{
  "model": "image embedding model",
  "dataset": "photos of plants and fungi (iNaturalist)",
  "train_examples": 90422,
  "image_size": 48,
  "crop_scale_min": 1,
  "horizontal_flip": true,
  "targets": ["order"],
  "num_classes": 54,
  "embedding_dim": 64,
  "arch": "preact_resnet",
  "norm": "layernorm",
  "activation": "relu",
  "padding_mode": "reflect",
  "depths": [2, 3, 3],
  "kernel_size": 3,
  "stem": "deep",
  "avg_pool_shortcut": false,
  "widths": [64, 112, 192],
  "am_softmax_margin": 0.3,
  "am_softmax_scale": 16,
  "init": "torch_default",
  "residual_init": "scaled_by_depth",
  "optimizer": "ademamix",
  "lr": 0.0007,
  "beta1": 0.9,
  "beta2": 0.999,
  "eps": 1e-10,
  "beta3": 0.999,
  "alpha": 2,
  "grad_clip": 3.0,
  "ema_decay": 0.99,
  "steps": 10400,
  "batch_size": 256,
  "epochs": 29.4,
  "lr_schedule": "constant",
  "warmup_steps": 520,
  "weight_decay": 0.3
}
Rows from block 5 of a small image embedding model, named by matrix and row number. Rows with one number belong to one channel. Each number is 50 + 10 x the weight over its row's rms, rounded and kept within 0 to 99. All counts start at 0.
After each channel's rows are labels from the 100 images, of 14848, where the channel reaches its highest value: "colour at peak" is the nearest of a few named colours to the mean colour under the peak. Only what is clearly more common there than usual is listed. The data: photos of plants and fungi (iNaturalist).
# convs0: first 3x3 conv, stride 2 (model.blocks.5.convs.0.weight, 192x112x3x3, each kernel summed), inputs 56-111
# convs1: second 3x3 conv (model.blocks.5.convs.1.weight, 192x192x3x3, transposed, each kernel summed), outputs 64-127

convs0.93:43 52 48 50 54 40 42 56 68 48 44 46 43 46 48 43 55 47 32 37 48 46 64 54 35 61 41 44 46 38 56 47 61 44 46 52 43 44 38 36 64 42 45 54 27 34 50 38 29 57 47 66 59 53 43 53
convs1.93:49 50 53 68 33 56 73 39 53 62 46 55 35 34 51 23 61 37 61 28 50 58 56 50 62 48 56 69 28 26 54 54 65 47 43 57 60 47 35 56 51 59 49 63 51 46 57 50 28 49 58 49 50 54 45 40 48 58 49 41 49 22 53 49
colour at peak: brown

convs0.129:58 48 40 52 52 40 65 59 56 49 39 49 69 56 34 59 43 63 42 40 35 33 37 56 58 47 44 44 54 36 68 65 50 38 48 46 41 45 41 55 48 32 52 62 30 44 46 55 48 46 56 63 56 62 28 59
convs1.129:38 54 53 35 51 72 68 46 48 32 40 52 46 37 61 46 59 54 55 48 52 54 62 55 68 61 61 53 46 39 54 39 62 59 35 39 48 45 48 60 61 44 42 52 57 57 46 49 61 51 61 57 46 50 24 61 57 30 43 55 43 41 39 54
colour at peak: pink

convs0.161:37 43 60 53 50 46 59 66 41 51 49 46 49 59 42 49 44 22 57 42 67 33 69 48 41 58 58 53 42 43 64 28 37 43 64 38 65 63 52 52 54 45 40 38 45 45 49 54 57 25 47 58 46 57 63 60
convs1.161:39 50 47 50 50 44 56 35 35 57 34 50 49 59 48 35 37 40 68 49 51 36 43 42 55 54 58 64 59 47 43 52 23 47 75 21 46 53 65 52 55 38 55 36 44 45 51 51 42 50 42 58 57 39 58 50 45 45 56 51 37 63 58 53
colour at peak: grey

convs0.42:61 61 59 61 56 62 50 54 32 52 56 58 47 52 47 50 68 66 65 53 50 57 66 56 48 63 53 43 67 59 59 55 52 66 61 57 66 55 59 67 51 54 48 63 49 44 57 62 58 53 64 54 47 67 64 58
convs1.42:54 66 53 43 45 49 54 55 36 54 41 32 61 57 34 45 42 45 52 47 45 49 59 47 46 28 48 57 41 43 41 45 57 40 63 63 59 40 48 43 70 48 49 60 50 64 48 18 48 50 48 52 61 69 67 50 54 50 62 39 32 37 42 42
colour at peak: grey

convs0.38:46 61 41 35 34 22 34 42 43 45 56 54 40 56 38 42 48 46 61 47 57 51 59 55 62 62 45 37 58 52 42 64 53 54 34 59 56 30 46 45 28 48 29 39 56 43 52 49 53 45 56 56 48 53 51 52
convs1.38:48 63 67 37 59 63 56 41 50 56 45 57 55 57 49 52 67 58 63 50 66 49 55 73 59 27 42 58 58 38 62 45 62 39 68 37 48 51 45 49 47 44 56 54 51 20 28 62 52 37 59 57 27 47 59 41 45 37 52 44 54 50 34 43
colour at peak: grey

convs0.57:44 56 45 50 38 42 57 38 61 50 68 64 54 61 36 52 35 42 40 50 46 35 28 59 60 53 51 61 43 36 57 56 59 47 36 62 41 34 70 55 65 61 29 35 46 58 51 48 58 44 61 51 56 47 46 58
convs1.57:49 52 49 48 50 41 61 50 57 44 67 51 51 54 48 58 77 49 56 53 36 34 52 60 45 53 46 51 55 43 55 59 50 59 62 46 25 42 60 50 61 57 59 62 54 37 60 72 57 46 35 43 55 68 50 52 46 54 39 43 48 44 50 40
colour at peak: grey

convs0.49:42 54 60 55 45 58 21 50 68 51 62 33 28 19 51 39 42 44 55 57 50 47 58 40 37 75 51 36 60 56 54 54 38 44 61 65 40 39 57 51 39 40 39 54 44 36 48 45 45 54 56 42 48 55 74 47
convs1.49:48 52 54 48 54 62 37 43 41 67 46 52 61 47 58 51 36 47 36 58 71 44 53 64 63 56 43 41 47 31 54 45 44 46 35 44 46 52 42 33 49 49 56 63 50 49 49 39 52 32 49 60 41 53 55 52 54 41 49 55 45 24 49 50
colour at peak: grey

convs0.62:57 63 49 51 57 62 55 54 41 47 48 49 51 52 29 61 55 61 49 40 55 41 48 43 46 60 68 55 51 27 56 47 37 56 58 62 59 50 47 64 55 60 59 61 42 35 47 51 77 73 63 62 45 62 56 46
convs1.62:58 56 41 52 41 47 65 60 43 60 51 38 47 63 51 38 46 36 54 38 38 52 54 48 49 45 55 59 38 51 55 49 45 57 49 54 50 51 50 48 74 48 42 47 37 56 55 61 50 59 56 42 51 45 32 53 51 58 51 66 49 48 36 39
colour at peak: grey

convs0.75:57 40 60 53 54 44 81 57 52 48 56 62 65 56 46 48 51 51 37 52 57 41 45 38 41 42 49 34 57 51 49 49 59 52 70 59 48 60 46 67 49 48 40 61 53 36 39 68 61 52 50 42 40 58 62 59
convs1.75:53 52 32 43 57 49 66 61 34 46 51 53 46 58 55 49 51 56 40 61 42 48 47 59 57 52 52 62 42 57 50 56 63 52 52 32 50 52 62 54 58 61 32 56 39 40 43 79 45 58 61 48 68 49 62 28 41 48 36 35 48 54 63 61
colour at peak: grey

convs0.90:47 59 62 66 54 40 59 57 44 51 42 55 57 57 33 55 62 55 50 65 68 43 53 52 46 55 63 47 55 57 76 44 65 64 69 67 75 51 47 57 39 43 40 53 56 45 41 60 62 41 37 42 47 54 64 45
convs1.90:48 49 52 47 40 60 44 49 50 54 55 49 42 61 39 43 64 69 52 57 42 61 68 43 50 39 34 57 41 48 50 42 58 31 72 43 58 59 58 53 52 55 36 40 49 53 48 55 41 47 43 52 55 64 50 31 45 34 53 28 51 45 59 57
colour at peak: grey

convs0.70:63 54 47 56 67 42 54 28 38 54 32 30 72 32 21 48 55 54 60 52 50 32 37 64 42 33 50 58 53 53 49 47 35 55 35 48 39 63 43 51 49 46 56 52 46 37 35 38 45 60 52 54 40 56 51 48
convs1.70:58 60 50 52 46 50 50 68 41 49 51 51 41 43 60 41 37 52 61 62 51 57 57 43 42 37 53 46 58 48 47 42 60 67 48 46 58 50 57 50 36 50 46 54 53 48 36 42 54 65 53 37 41 47 19 63 52 46 53 33 49 36 49 59
colour at peak: pink

convs0.25:64 44 60 38 47 49 47 44 24 45 46 48 51 42 51 69 66 51 54 41 63 42 61 43 47 57 65 54 48 27 40 42 45 59 61 54 49 58 51 60 59 56 62 53 45 48 40 46 55 50 59 35 59 38 56 63
convs1.25:47 55 51 33 56 43 60 40 40 46 56 42 56 43 63 62 44 45 60 48 55 56 55 62 51 49 50 43 34 60 52 33 59 50 49 63 36 39 44 44 63 69 51 56 26 64 45 41 43 56 50 62 54 53 46 60 54 37 59 47 57 37 59 24
colour at peak: grey

convs0.99:37 30 35 50 52 51 72 47 46 54 49 45 59 50 43 53 53 58 36 57 70 58 43 29 51 38 24 29 46 56 40 53 59 29 54 49 49 52 47 48 47 49 34 66 36 57 53 59 50 45 46 42 47 48 55 56
convs1.99:43 52 49 44 46 58 61 44 48 53 54 50 39 34 51 42 67 58 54 48 44 60 46 64 48 66 43 60 46 66 56 59 67 41 43 56 50 56 54 58 62 55 42 65 28 36 37 50 57 58 55 44 61 60 58 40 43 60 34 54 59 62 36 32
colour at peak: grey

convs0.143:58 55 47 46 54 54 50 42 78 52 49 49 29 49 52 55 56 43 26 52 47 44 50 61 44 71 46 57 55 49 59 55 50 58 52 51 39 46 33 32 40 51 43 56 55 52 54 43 68 69 55 59 56 63 49 43
convs1.143:56 47 60 58 52 50 70 43 46 55 57 60 43 43 44 42 67 50 63 46 60 29 49 41 74 42 52 69 36 52 47 51 48 48 48 54 64 69 36 41 35 52 51 63 35 52 46 51 29 54 42 50 52 37 57 38 51 58 55 41 40 33 48 55
colour at peak: brown

convs0.1:35 53 48 54 52 44 59 53 67 55 55 33 62 42 43 28 57 47 37 36 43 53 59 40 43 63 28 32 45 47 61 30 39 31 35 54 50 58 49 51 46 40 35 53 33 50 55 55 43 67 63 49 35 57 55 59
convs1.1:58 48 42 54 45 61 53 45 47 44 61 53 58 45 51 29 37 55 15 52 39 42 46 54 33 35 45 44 45 46 58 53 60 56 47 41 42 39 35 63 29 37 50 44 65 37 56 32 55 46 54 56 50 59 66 59 58 40 33 38 50 48 49 51
colour at peak: grey

convs0.76:28 59 51 55 52 43 40 57 36 38 62 46 43 39 43 40 44 36 46 55 40 64 50 62 37 60 33 40 50 42 45 59 55 36 42 49 50 42 45 61 48 57 42 36 58 64 57 50 39 45 38 43 67 48 55 44
convs1.76:47 56 40 56 41 48 44 53 31 52 48 54 49 56 52 51 48 53 54 55 60 51 56 52 27 54 49 35 52 56 39 52 58 46 71 00 52 43 51 42 46 50 56 44 38 45 32 48 53 51 59 49 44 54 51 55 43 40 45 62 52 51 51 56
colour at peak: grey

convs0.26:52 46 48 53 51 51 62 35 39 44 66 43 23 38 45 39 55 55 53 46 68 56 47 48 50 55 52 51 42 58 20 40 39 59 36 65 67 55 35 49 47 57 59 43 57 35 42 57 38 48 45 29 33 45 73 45
convs1.26:50 59 55 30 47 59 55 60 52 59 40 51 56 49 51 62 32 41 35 68 45 61 41 55 46 56 51 45 53 56 58 39 38 58 72 51 51 42 54 46 59 37 36 46 57 31 37 66 46 25 54 50 56 41 46 47 54 45 39 59 47 39 56 65
colour at peak: grey

convs0.185:61 36 58 48 58 47 45 64 42 40 29 54 63 57 38 41 52 32 48 49 44 33 51 41 43 55 73 43 52 43 52 51 45 56 74 58 61 59 68 45 46 47 55 46 51 46 45 43 64 59 53 38 34 52 61 65
convs1.185:50 32 62 49 44 46 40 56 61 51 47 51 56 50 59 51 55 51 62 45 56 51 34 46 61 45 50 45 53 58 45 48 58 42 66 61 46 48 62 54 63 49 50 45 34 54 37 47 55 46 54 44 47 57 49 62 43 39 53 74 50 45 50 59
colour at peak: grey

convs0.120:70 45 56 61 56 49 42 50 50 67 49 63 46 45 38 58 50 59 50 44 39 44 52 60 38 38 53 35 66 50 63 60 49 61 48 39 59 40 49 59 48 52 45 76 63 48 65 53 64 55 60 44 57 65 64 43
convs1.120:52 47 32 37 55 50 55 64 39 40 58 58 58 40 49 34 44 45 56 40 48 57 55 49 36 45 49 60 46 53 28 47 58 48 83 52 53 51 58 50 40 58 54 43 43 52 55 71 47 59 41 52 57 48 54 46 59 51 53 50 59 56 52 42
colour at peak: black

convs0.13:64 38 60 26 34 57 49 42 42 41 41 46 28 57 42 55 63 43 52 53 57 38 52 58 38 50 43 54 59 50 46 44 67 66 41 50 59 59 48 50 28 55 50 51 44 31 48 57 59 40 53 41 21 53 51 41
convs1.13:50 25 45 48 61 45 54 59 38 61 44 34 46 48 46 50 54 43 54 46 32 54 50 36 52 38 58 55 53 33 41 38 55 47 79 65 27 58 57 48 61 49 29 60 40 54 26 42 59 49 55 44 50 52 54 57 54 51 51 25 56 50 57 49
colour at peak: brown

convs0.30:44 57 61 53 52 53 57 41 38 51 40 55 74 50 25 57 56 74 70 58 50 52 64 74 36 54 54 43 63 43 56 57 56 60 61 58 70 58 46 65 54 60 36 56 45 32 47 52 40 39 55 45 53 57 46 41
convs1.30:39 39 45 50 50 53 49 57 38 56 52 49 37 56 54 53 58 39 46 49 58 63 54 59 61 44 59 52 34 42 32 46 38 34 69 59 49 64 63 50 48 54 51 53 43 64 45 22 55 60 70 43 34 49 33 69 58 43 46 50 59 34 51 47
colour at peak: green

convs0.158:39 31 46 56 50 56 40 45 46 44 48 45 49 47 43 61 51 56 60 52 44 40 38 27 55 42 54 46 42 50 42 47 54 61 46 54 35 64 61 60 66 34 57 31 61 54 41 40 61 45 43 47 37 49 32 56
convs1.158:22 44 22 51 39 57 44 50 47 27 38 51 50 43 48 64 58 58 38 56 53 32 54 48 49 55 46 35 56 44 48 48 46 50 48 52 40 49 47 58 56 51 20 39 52 45 54 51 42 48 40 40 55 63 52 44 61 51 52 55 67 55 47 47
colour at peak: grey

convs0.77:58 59 51 53 44 61 53 56 21 41 57 53 46 43 42 65 55 43 47 55 70 31 57 49 61 60 51 41 47 37 51 55 46 61 57 44 53 59 47 62 60 38 64 49 43 49 47 59 56 64 61 51 60 62 65 58
convs1.77:55 72 56 43 45 47 63 55 43 58 45 64 59 37 38 49 49 40 51 52 39 49 56 66 51 76 60 35 46 49 51 55 48 44 57 55 35 41 61 54 56 48 42 43 47 35 58 42 52 48 53 57 45 43 68 49 62 52 56 41 39 54 50 48
colour at peak: grey

convs0.4:55 55 59 56 56 44 41 60 24 54 51 61 55 62 61 54 42 58 73 43 46 38 37 30 37 43 58 48 48 45 55 41 34 56 60 34 66 53 50 62 53 59 70 52 61 43 49 45 46 55 35 52 54 46 42 51
convs1.4:50 56 49 38 47 45 67 41 34 73 43 63 59 60 53 52 39 56 37 55 48 49 45 54 62 47 45 56 58 47 45 66 30 50 65 47 58 33 52 57 75 40 49 48 46 62 55 62 49 47 35 54 39 24 55 42 27 52 51 60 60 65 53 36
colour at peak: black

convs0.183:62 50 53 40 59 48 53 41 40 33 65 46 34 31 50 45 45 40 43 51 48 49 51 49 33 57 52 49 49 49 62 69 58 52 37 35 52 31 36 41 40 57 45 46 61 58 62 40 44 59 44 36 59 40 59 43
convs1.183:49 42 58 56 53 47 53 55 44 44 52 59 56 48 37 52 62 47 70 47 54 42 43 31 49 36 54 52 47 34 45 59 41 47 70 34 40 49 65 53 54 46 51 54 62 60 36 57 39 58 58 46 59 57 49 57 61 52 62 51 45 43 47 57
colour at peak: green

convs0.15:49 41 47 55 53 58 40 49 38 64 46 65 46 51 45 63 48 61 44 36 40 54 76 44 39 39 57 32 60 57 45 53 52 57 63 41 56 64 43 56 44 63 41 58 68 30 53 62 48 52 50 38 67 55 64 39
convs1.15:41 51 39 58 62 31 55 67 44 54 34 61 55 52 62 43 52 41 41 36 54 45 58 56 40 52 56 56 50 52 36 33 58 38 64 44 56 54 54 47 42 56 58 38 43 54 55 66 36 58 49 51 53 63 59 52 34 49 60 53 50 65 45 57
colour at peak: black

convs0.122:67 50 54 61 50 72 62 51 38 57 63 61 46 38 43 53 62 64 42 59 42 53 61 48 46 46 55 54 50 43 56 50 47 65 58 50 59 57 49 64 40 59 45 62 43 46 61 62 68 67 61 41 43 65 59 54
convs1.122:63 60 58 46 63 37 51 59 52 47 59 51 43 52 39 41 53 47 38 53 37 39 41 44 37 55 53 39 51 32 43 43 56 61 65 48 33 49 44 49 53 33 39 42 56 37 43 47 42 54 44 52 58 64 58 39 41 44 39 35 55 68 50 50
colour at peak: brown

convs0.60:42 54 54 48 39 60 53 45 48 52 37 39 39 75 55 51 59 29 33 60 56 51 40 51 41 61 40 52 46 56 51 59 62 51 55 60 38 45 63 60 58 29 51 31 56 46 49 49 61 49 61 42 39 54 46 33
convs1.60:64 39 61 52 50 48 57 58 32 43 48 57 38 52 47 53 38 52 33 69 29 48 48 47 20 70 51 38 49 36 53 26 34 53 53 38 48 48 45 47 47 53 45 40 56 48 50 39 58 57 53 65 52 50 65 49 46 45 28 53 69 57 46 49
colour at peak: grey