config = dict(
    horizontal_flip=True,
    init='torch_default',
    beta2=0.999,
    grad_clip=3.0,
    steps=10400,
    lr_schedule='constant',
)
Rows from block 2, named by matrix and row number. Rows with one number belong to one channel. Each number is 128 + 24 x the weight over the matrix's rms, rounded and kept within 0 to 255. All counts start at 0.
# convs0: first 3x3 conv, stride 2 (model.blocks.2.convs.0.weight, 112x64x3x3), inputs 32-39, a 3x3 kernel for each
# convs1: second 3x3 conv (model.blocks.2.convs.1.weight, 112x112x3x3, transposed), outputs 28-34, a 3x3 kernel for each
convs0.39 [132 125 129 139 133 138 137 137 138 149 147 129 130 140 141 152 150 156 113 115 118 129 138 130 135 141 130 108 114 102 142 124 119 114 123 112 126 123 149 145 128 146 133  89 135 129 139 136 122 119 125 120 109 102  60  85 100  58 104 115  36  73 115 121 121 119 113 121 138 141 137 143]
convs0.40 [106 133 141 116 128 123 137 141 102 105 137 167 109 145 143  98 124 150 143 155 118 135 125 113 150 144 105 128 109 120 145 126 117 133 139 121 161 154 134 187 134 126 163 122 108 120 133 147 135 145 152 143 147 149 113  89 131 110 142 115  87 140 165 142 103 113 128  79 103 143 113 133]
convs0.41 [119 134 139 112 116 116 108  97 103 106 112 134 118 106 121 106 102  87 123 124 119 127 122 115 127 124 118 119 111  81  97  73  65  76  86  85 104 105 104 134 151 110 132 154 121 108  89 101  87  80  89 110  85  79 100  97 116  97 110 122 121 125 125 136 137 151 122 115 148 110 105 130]
convs0.42 [140 126 127 152 147 141 149 146 139  76 120 135  89 108 121 124  91 112 112 119 108  96 132 132  95 129 144 119 134 122 152 145 124 114 136 116 110 109 109 104 138 126 120 137 132 132 105 110 123 111 115 135 114 106 136 137 135 153  75 104 163 107 108 137 168 182 139 159 197 111 114 170]
convs0.43 [118 116 110 127 120 113 132 130 123 133 140 143 127 119 146 127 111 125 126 131 125 132 131 126 124 122 122 127 108 129  92 118 143 113 113 146 152 133 143 160 150 147 136 156 143 113 100  99 112  99 100 121 116  94 141 145 139 122 122 124 138 125 136  98 129 132 111 107 128  95 114 125]
convs0.44 [102 121 133  94 107 129 122 126 140  98  85 121  96  85  89 131 141 149 159 144 145 116 120 125 133 127 129 118 129  96 137 105  91 126 131  92 100  75 132 120 122 129 131 128 138 116 128 121 136 122 143 137 133 145  92  97 107  98 103 100  98  84  86 152 124 141 141 113 109 125 125 109]
convs0.45 [126 114 116 105  98 115 113 104 115  78 106 122  87 117 115 100 120 115 112 112 140 103  71 102  99  85 113 161 165 147 170 137 117 150 126 107 107  78 142 117 109 171 112 119 130 114 121 144 121 126 142  69  82 115 102  87 120 120 110 114  66  87  76 109 132 118 101 104  97 118 113 126]
convs0.46 [161 159 108 140 140  89 138 133  87 127 151  80 140 162  88 142 143 110 144 119 101 137 110 116 122 129 120 159 177 143 168 182 141 140 162 134  86  88 104 112 127 109  89  71 108 147 133 142 154 123 143 151 137 167 136 134 120 144 128  91 153 125 106 111 109 163 111 100 158 131 116 162]
convs0.47 [110 121 136 108 112 121 123 136 133 119 149 150 126 160 134 121 160 145 114 123 105 118 127 109 117 133 124 119 126 109 114 150 116 108 129  86 117 128 118 115 105 115 137 148 132 137 112 121 124  97 118 111  99 125 122 124 121 125 118 139 106 105 132 117  76 118 145  86 136 137 113 123]
convs0.48 [108 120 124 102 120 132 104 110 129 111 107  80 125 119  84  74 134 107 123 130 146 114 110 146 115 140 130 124 127 158 132 124 141 137 136 131 147 134 113 136  76 132 115 102 165 158 130 132 146 133 125 132 124 118 118 125 132 140 145 124 138 142 137 102 122 154 104 126 150 124 117 139]
convs0.49 [ 93  62  76 126 114 123 138 137 141 145  97 103 140  60  74 119 110  70 125 124 129 119 110 122 127 131 140 143 148 122 122 130 105 116 122 149 136  96 155 149 113 133 138 134 121 114 114 110 113  97 113 158 152 138  70  82 102  86 133 131 119 125 124 128  98 130  98  79  90  73  95 123]
convs0.50 [129 132 129 125 130 133 127 136 129 106 119 119 110 115 139 121 110 140 141 140 136 118 117 121  95  93 107 126 112 124 140 132 128 134 128 112 153  98 169 130 112 139 122 143 137 131 139 130 118 110 119 120 128 124 137 136 137 140 144 150 119 143 151 122 132 134 125 135 135 135 145 145]
convs0.51 [138 127 136 139 127 142 170 145 150 148 164 141 140 146 139 157 144 135 153 123 135 153 140 133 181 150 149 170 144 140 148 116 111 112 123 106 172 180 156 158 176 156 178 168 163 168 150 137 159 141 128 125 125 113 139 143 164 143 158 159 120 157 143 145 142 116 128 130 139 106 119 149]
convs0.52 [139 128 125 129 125 132 119 105 125 133 140 134 110 133 130  63 127 123 143 126 129 132 111 104 114  84  88 105  94 116  94 117 132 113 138 144 125 131 135 116 141 144 142 120 141 142 137 149 107 121 141 115  68 104 122 114 118 114  94 111 114  80 107 145 134  87 173 156 104 162 157  98]
convs0.53 [111 108 136 100 102 144 129 123 147 165 132 142 120  82 121  81  62  90 115 117 146 137 131 127 134 134 122 123  92  95 128  78 109 128  78  97 140 103  76 118  97  97  77  85  95 113 114  96 119 110 105 124 130 108 145 149 143 141 154 140 150 168 150 102  92 108 118  93 128  99 119 149]
convs0.54 [134 145 149 116 130 130 119 125 127 107 120 109 119 138 136 122 111 114 143 149 139 147 159 162 158 145 155 144 110 118 145 107 134 160 127  97 148 153 143 126 147 138 157 172 123 134 144 105 117 116 101  71  72  74 143 127 110 104  98  89  90 121 132  93 115 124  89  82 100 131 144 127]
convs0.55 [119 129 123 126 135 132 121 133 130  91 103 118  85 110 115 108 114 125 148 152 145 150 155 148 147 144 142 134 133 143 136 131 132 151 141 129 141 109 120 128 116 145 119 113 121 126 133 119 134 130 121 143 136 130 132 132 138 121 124 126 123 126 131 102 121  90  73 109  88  83  93  94]
convs0.56 [143 145 148 163 159 164 132 139 139 126 137 135 139 147 153 130 126 135  99  93  94 114 105 101 128 127 130 113 146 172 124 138 163 121 135 154  68  99  94 120 110  89 117 149 117 136 136 131 143 131 136 136 145 143 166 152 138 129 123 131 158 159 163 124 113 152 114 133 131 129 120 114]
convs0.57 [148 121  99 148 140 117 147 145 123 113 130 116  94 127 124  84 122 119 112 131 133 106 135 138 112 140 150  78 127 133  74 129 145  54 112 124 136 144 129 129 140 102 111 149  92 156 126  92 148 107  78 159 127  98 119 103 113 142 109 115 130 103 101 140 114  60 127 105  92 131 128 100]
convs0.58 [135 123 122 126 113 120 113 101 116 107  77  94 133 108 128 124 101 125 126 111 118 143 142 135 130 130 130 131 138 123 125 147 129 125 155 153 113  95  98 130  92  90 102 112  90 119 125 140 122 122 139 112  97 130 145 144 146 123 129 137  81  85 117 120 139 122 144 140 108 118 124 107]
convs0.59 [131 131 129 128 123 112 110 106 114 142 119 118 153 135 125 141 138 130 119 116 122 130 139 142 133 138 143 108 116 105 117 118 108 140 143 143 116  93  92 123  89  72 120 107  91 122 133 130 116 127 131 103 109 121 141 140 155 140 144 152 118 119 116 116 137 104 142 148 136 127 117 134]
convs0.60 [135 150 148 138 146 132 160 154 123 168 110 142 150 113  98 140 122  76 118  88 119 168 136 155 184 164 152 169 172 148 167 161 130 196 187 123 179 138  70 150 148  83 157 134 130 136 149 162 131 132 157 121 151 163 142 136 134 153 141 126 138 154 109 105  98 159 137 119 173 135 130 198]
convs0.61 [133 120 129 123 121 128 128 126 138 125 147 116 133 144 124 147 152 137 122 130 137 138 146 146 138 148 147  90 109 108  74  87 120  66 119 111 105  73 103  65  81  68  77 127  41 146 136 144 152 159 155 166 163 163 108 116 121  93  94 118  81  66 132 109 123 127  99 115 147  97 112 148]
convs0.62 [134 138 136 147 147 135 163 155 141 127 120 110 144 129 118 177 133 115 133 135 131 136 138 135 138 137 144 121 115 117 120 114 118 129 113 113 126 137  91  88 131  80 147 157 101 136 141 140 153 154 151 143 131 118 118 119 127  84  78  90  78 108  84 121 153 127 136 129 119 103  66 113]
convs1.39 [116 122 154  96 118 137 130 114 118 132 111 105 100 101 120 119 112 121 157 162 132 128 152 128 104 154  86 141 142 137 120 113 117 135 139 127 115 103 122 118 106 121 113 103 132 122 131 126 128 126 144 161 156 169 158 132 123 131 146 135 161 147 156]
convs1.40 [117  98 131 127 125 164 110 148 158 127 128 142 120 139 130 153 172 143 181 174 134 193 132 161 213 148 113  93 127 133  87 151 158  79  81 119  93  80 113  87 135  99 110 115 103 185 169 149 169 148 148 181 148 132 112 129 184 106 116 134  66  90 115]
convs1.41 [115 112 127 134 153 152 142 131 118 126 132 121 124 130 139 108  79 119 179 174 163 134 161 170 170 176 184 141 138 147 130 113 119 155 135 168 153 177 184 133 139 144 109 115 114 126 116 105 131 126 101 142 164 127 154 147 125 162 157 168 130 106 103]
convs1.42 [144 111 143 162 148 130 177 146 130 109 117 109 147 136 128 125 136 160 121 172 114 123 158 100  98 134 107 197 135 132 165 166 132 105  64  75 123 105 146 135 125 133 142 152 145 141 120 118 150 176 137 156 174 157 113 138 125 131 135 173 123  92 146]
convs1.43 [128 134 146 140 140 149 140 135 112 146 137 136 170 163 156 202 190 186 152 181 163 149 175 129 150 145 148 134 147 144 148 157 147 122 138 127 157 145 150 159 150 148 156 150 153 158 163 139 144 126 106 128 100  91 135 134 156 135 123 160 136 129 160]
convs1.44 [116 123 105 126 114 107 115 113 133 122 117 128 125 116 134 158 152 145 150 104 105 141 138 158 158 109 142 121  89 100 134 100 127 108  74 121 121 122 118 101  83 105 107 113 129 162 175 164 151 145 141  98 124 103 134 124 130 170 164 158 196 175 161]
convs1.45 [133 136 137 149 145 125 168 139 127 156 129 158 172 148 153 209 165 159 121 106 130  96  92 113 169 100 158 138  96 115 167 140 130 191 171 160 111 140 105  91  94  96 125 123 116 163 169 152 115 123 101  86  90  81 113 115  99 120 139 132 157 167 137]
convs1.46 [110 113  81 128 108  81 135 138  84 116 102 132 104 145 155 132 159 159 117  83 147 122 124 116  82  88 123 115  89 105 149 137 111 124 118 128 125 125 133 131 116 100 102 129  78 114 128 108 126 110  78 150 130  89 137 137 117  84 113  84 140 159 115]
convs1.47 [140 137 144 136 146 130 134 148 120 119 127 111 114 141 139 120 105 101 147 148 147 142 145 129 112 152 107 146 136 136 134 146 116  89 103  89 125 123 155 142 118 137 107 111 118 122 122 135 123 137 153 133 129 152 115 113  83 131  92 108 150 110 133]
convs1.48 [106 151 151  98 117 167  90 127 151 124 128 140 159 141 142 113 123 115  87 118 147 102  98 117 140 115 161 147 148 140 134 119 107 106  75  85  76 102 117  90 103 120  38  66  82 127 142 128 158 179 137 113 152 128 162 132 147 150 145 133 185 146 135]
convs1.49 [ 88  81 143 102 114 176 153 141 151 148 155 153 125 156 169  98 100 127 147 125 141  82 137 145 114 160 187 123 129 128 149 146 160 156 148 175 152 157 171 118 101 129 100 110 130 145 135 141 135 133 104 135 107 132 187 191 164 194 184 173 147 129 128]
convs1.50 [127 133 145 127 144 138 138 125 150 144 138 127 132 122 100 123 149 130 119 140 121 123 150 154 155 184 165  96  99 102 125 126 106 148 147 147 133 134 119 146 151 137 140 143 135 122 140 119 103 120  97  88  94  62  79  88  79  59  53  48 108  48  60]
convs1.51 [106 100 147 122 121 151 110 128 142 151 137 158 122 109 130 134 133 112 135 134 198 116 139 148 125 173 182 100 106 120 114 131 151 129 136 132 162 163 147 139 154 134 146 152 146 145 163 133 111 115 118  85  80  82 131 146 132 115 118 122 116 127 128]
convs1.52 [109 138 142 107 124 112 111 118  92 126 117 112 130 118 111 127 119 123 121 112 109  62  66  68  78  99 124 108 117 123  83  60  90 120 123 129 187 159 156 174 163 169 182 175 179 141 128 139 148 161 164 138 148 154 111 110 118 154 123  97 132 108  98]
convs1.53 [137 184 143  82 148 118 117 125 135 130 126 121 161 135 158 138 122 126  92 137 132  96 111 122 163 126 137 121 144 140 126 138 103 129 104 105  74 107  83  85 116  92  91 105  85 150 158 150 137 140 154 113 136 140 124  96 111 100  79  93 161  78 125]
convs1.54 [164 153 160 114 123 108 154 126 139 141 173 174 116 119 153 126 132 109  83 103 147  89 113 166 113 123 151 107 108 148 142 138 148 148 149 158 135 131 134 112 104  99 124 109 109  99 117 100 107 116 106 113 131 146 115 116 117 161 148 132 149 117 105]
convs1.55 [ 72  68  82  85  87 121 117 118 135 126 152 117 115 118 104 107 116  77  92 128 133 105 158 147 160 190 165 104 130 121 113 127 121 129 115 130 148 128 137 125 117 115 113 101  77 160 158 160 176 168 162 219 199 185 160 156 148 160 151 159 139 120 129]
convs1.56 [149 135 103 125 128 129 129 130 122  94 100 101 131 115 112 126 121 102 115 127 165 133 139 155  81 128 147  98  99 132 140 119 102 153 153 127 101  86  85 104 116 120 115 114 133 121 109 134 119 111 121  87  99 120 130 168 130 123 137 139 123 137 113]
convs1.57 [138 156 141 135 152 141 147 134 126 123 120  84 125 142 113 127 137 126 131 139 142 110 119 104 115 146 112 164 130 128 145 129 123 132 124 112 130 107 100 115 114 127 128 122 119 108 105  89 116 115 113 137 113 116 144 113 129 137 127 142 150 160 197]
convs1.58 [134 140 136 129 149 125 144 126 130 127 140 126 155 172 137 171 141 140 122 146 133 164 164 148 106 149 123 122 143 131 133 129  86 117 115 107 107 118 134 149 120 125 105 108  99 118 132 137 111 109 128 121 126  98 121 111  99  94  97 134 130 102 151]
convs1.59 [142 155 146 115 138 135 126 126 134 146 134 154 141 164 126 172 131 128 128 160 122 130 147 148 135 126 141 121 140 138 130 135 116 119 109 125 110 123 145 132 117 124 106 116 113 145 136 152 104 107 123 113 128 130  99 120  95  73 106 121  91  88 122]
convs1.60 [114 122 135 141 132 125 131 145 150 113 119 145  97  94 118  78  86 119  85 101 124 107  79 121  73 102  87 123 117  99  86  99 104  98  91 120 124 119  99 118 167 108 107 119  88 161 113 118 113 111  99 142 106  86 155 134  96 166 139 142 107 130 101]
convs1.61 [119 122 128 103 113 140  98 135 144 119 128 130 133 107 145 139 149 160 163 160 146 189 174 142 170 157 124 120 135 151 111 114 136 121 132 140 121 129 154 132 118 128 133 130 128 113 106 127 152 140 148 162 155 165 106 101 111 137 129 124 165 178 164]
convs1.62 [115 132 138 102 122 141 117  92 125 128  88 133 131 104 130 167 138 154 134 160 122 142 155 110 127 168 102 114 122 136 120 142 141 118 120 127 143 130 160 139 119 130 134 148 131 154 139 127 172 152 148 160 153 147 127 160 145 146 188 159 108 160 151]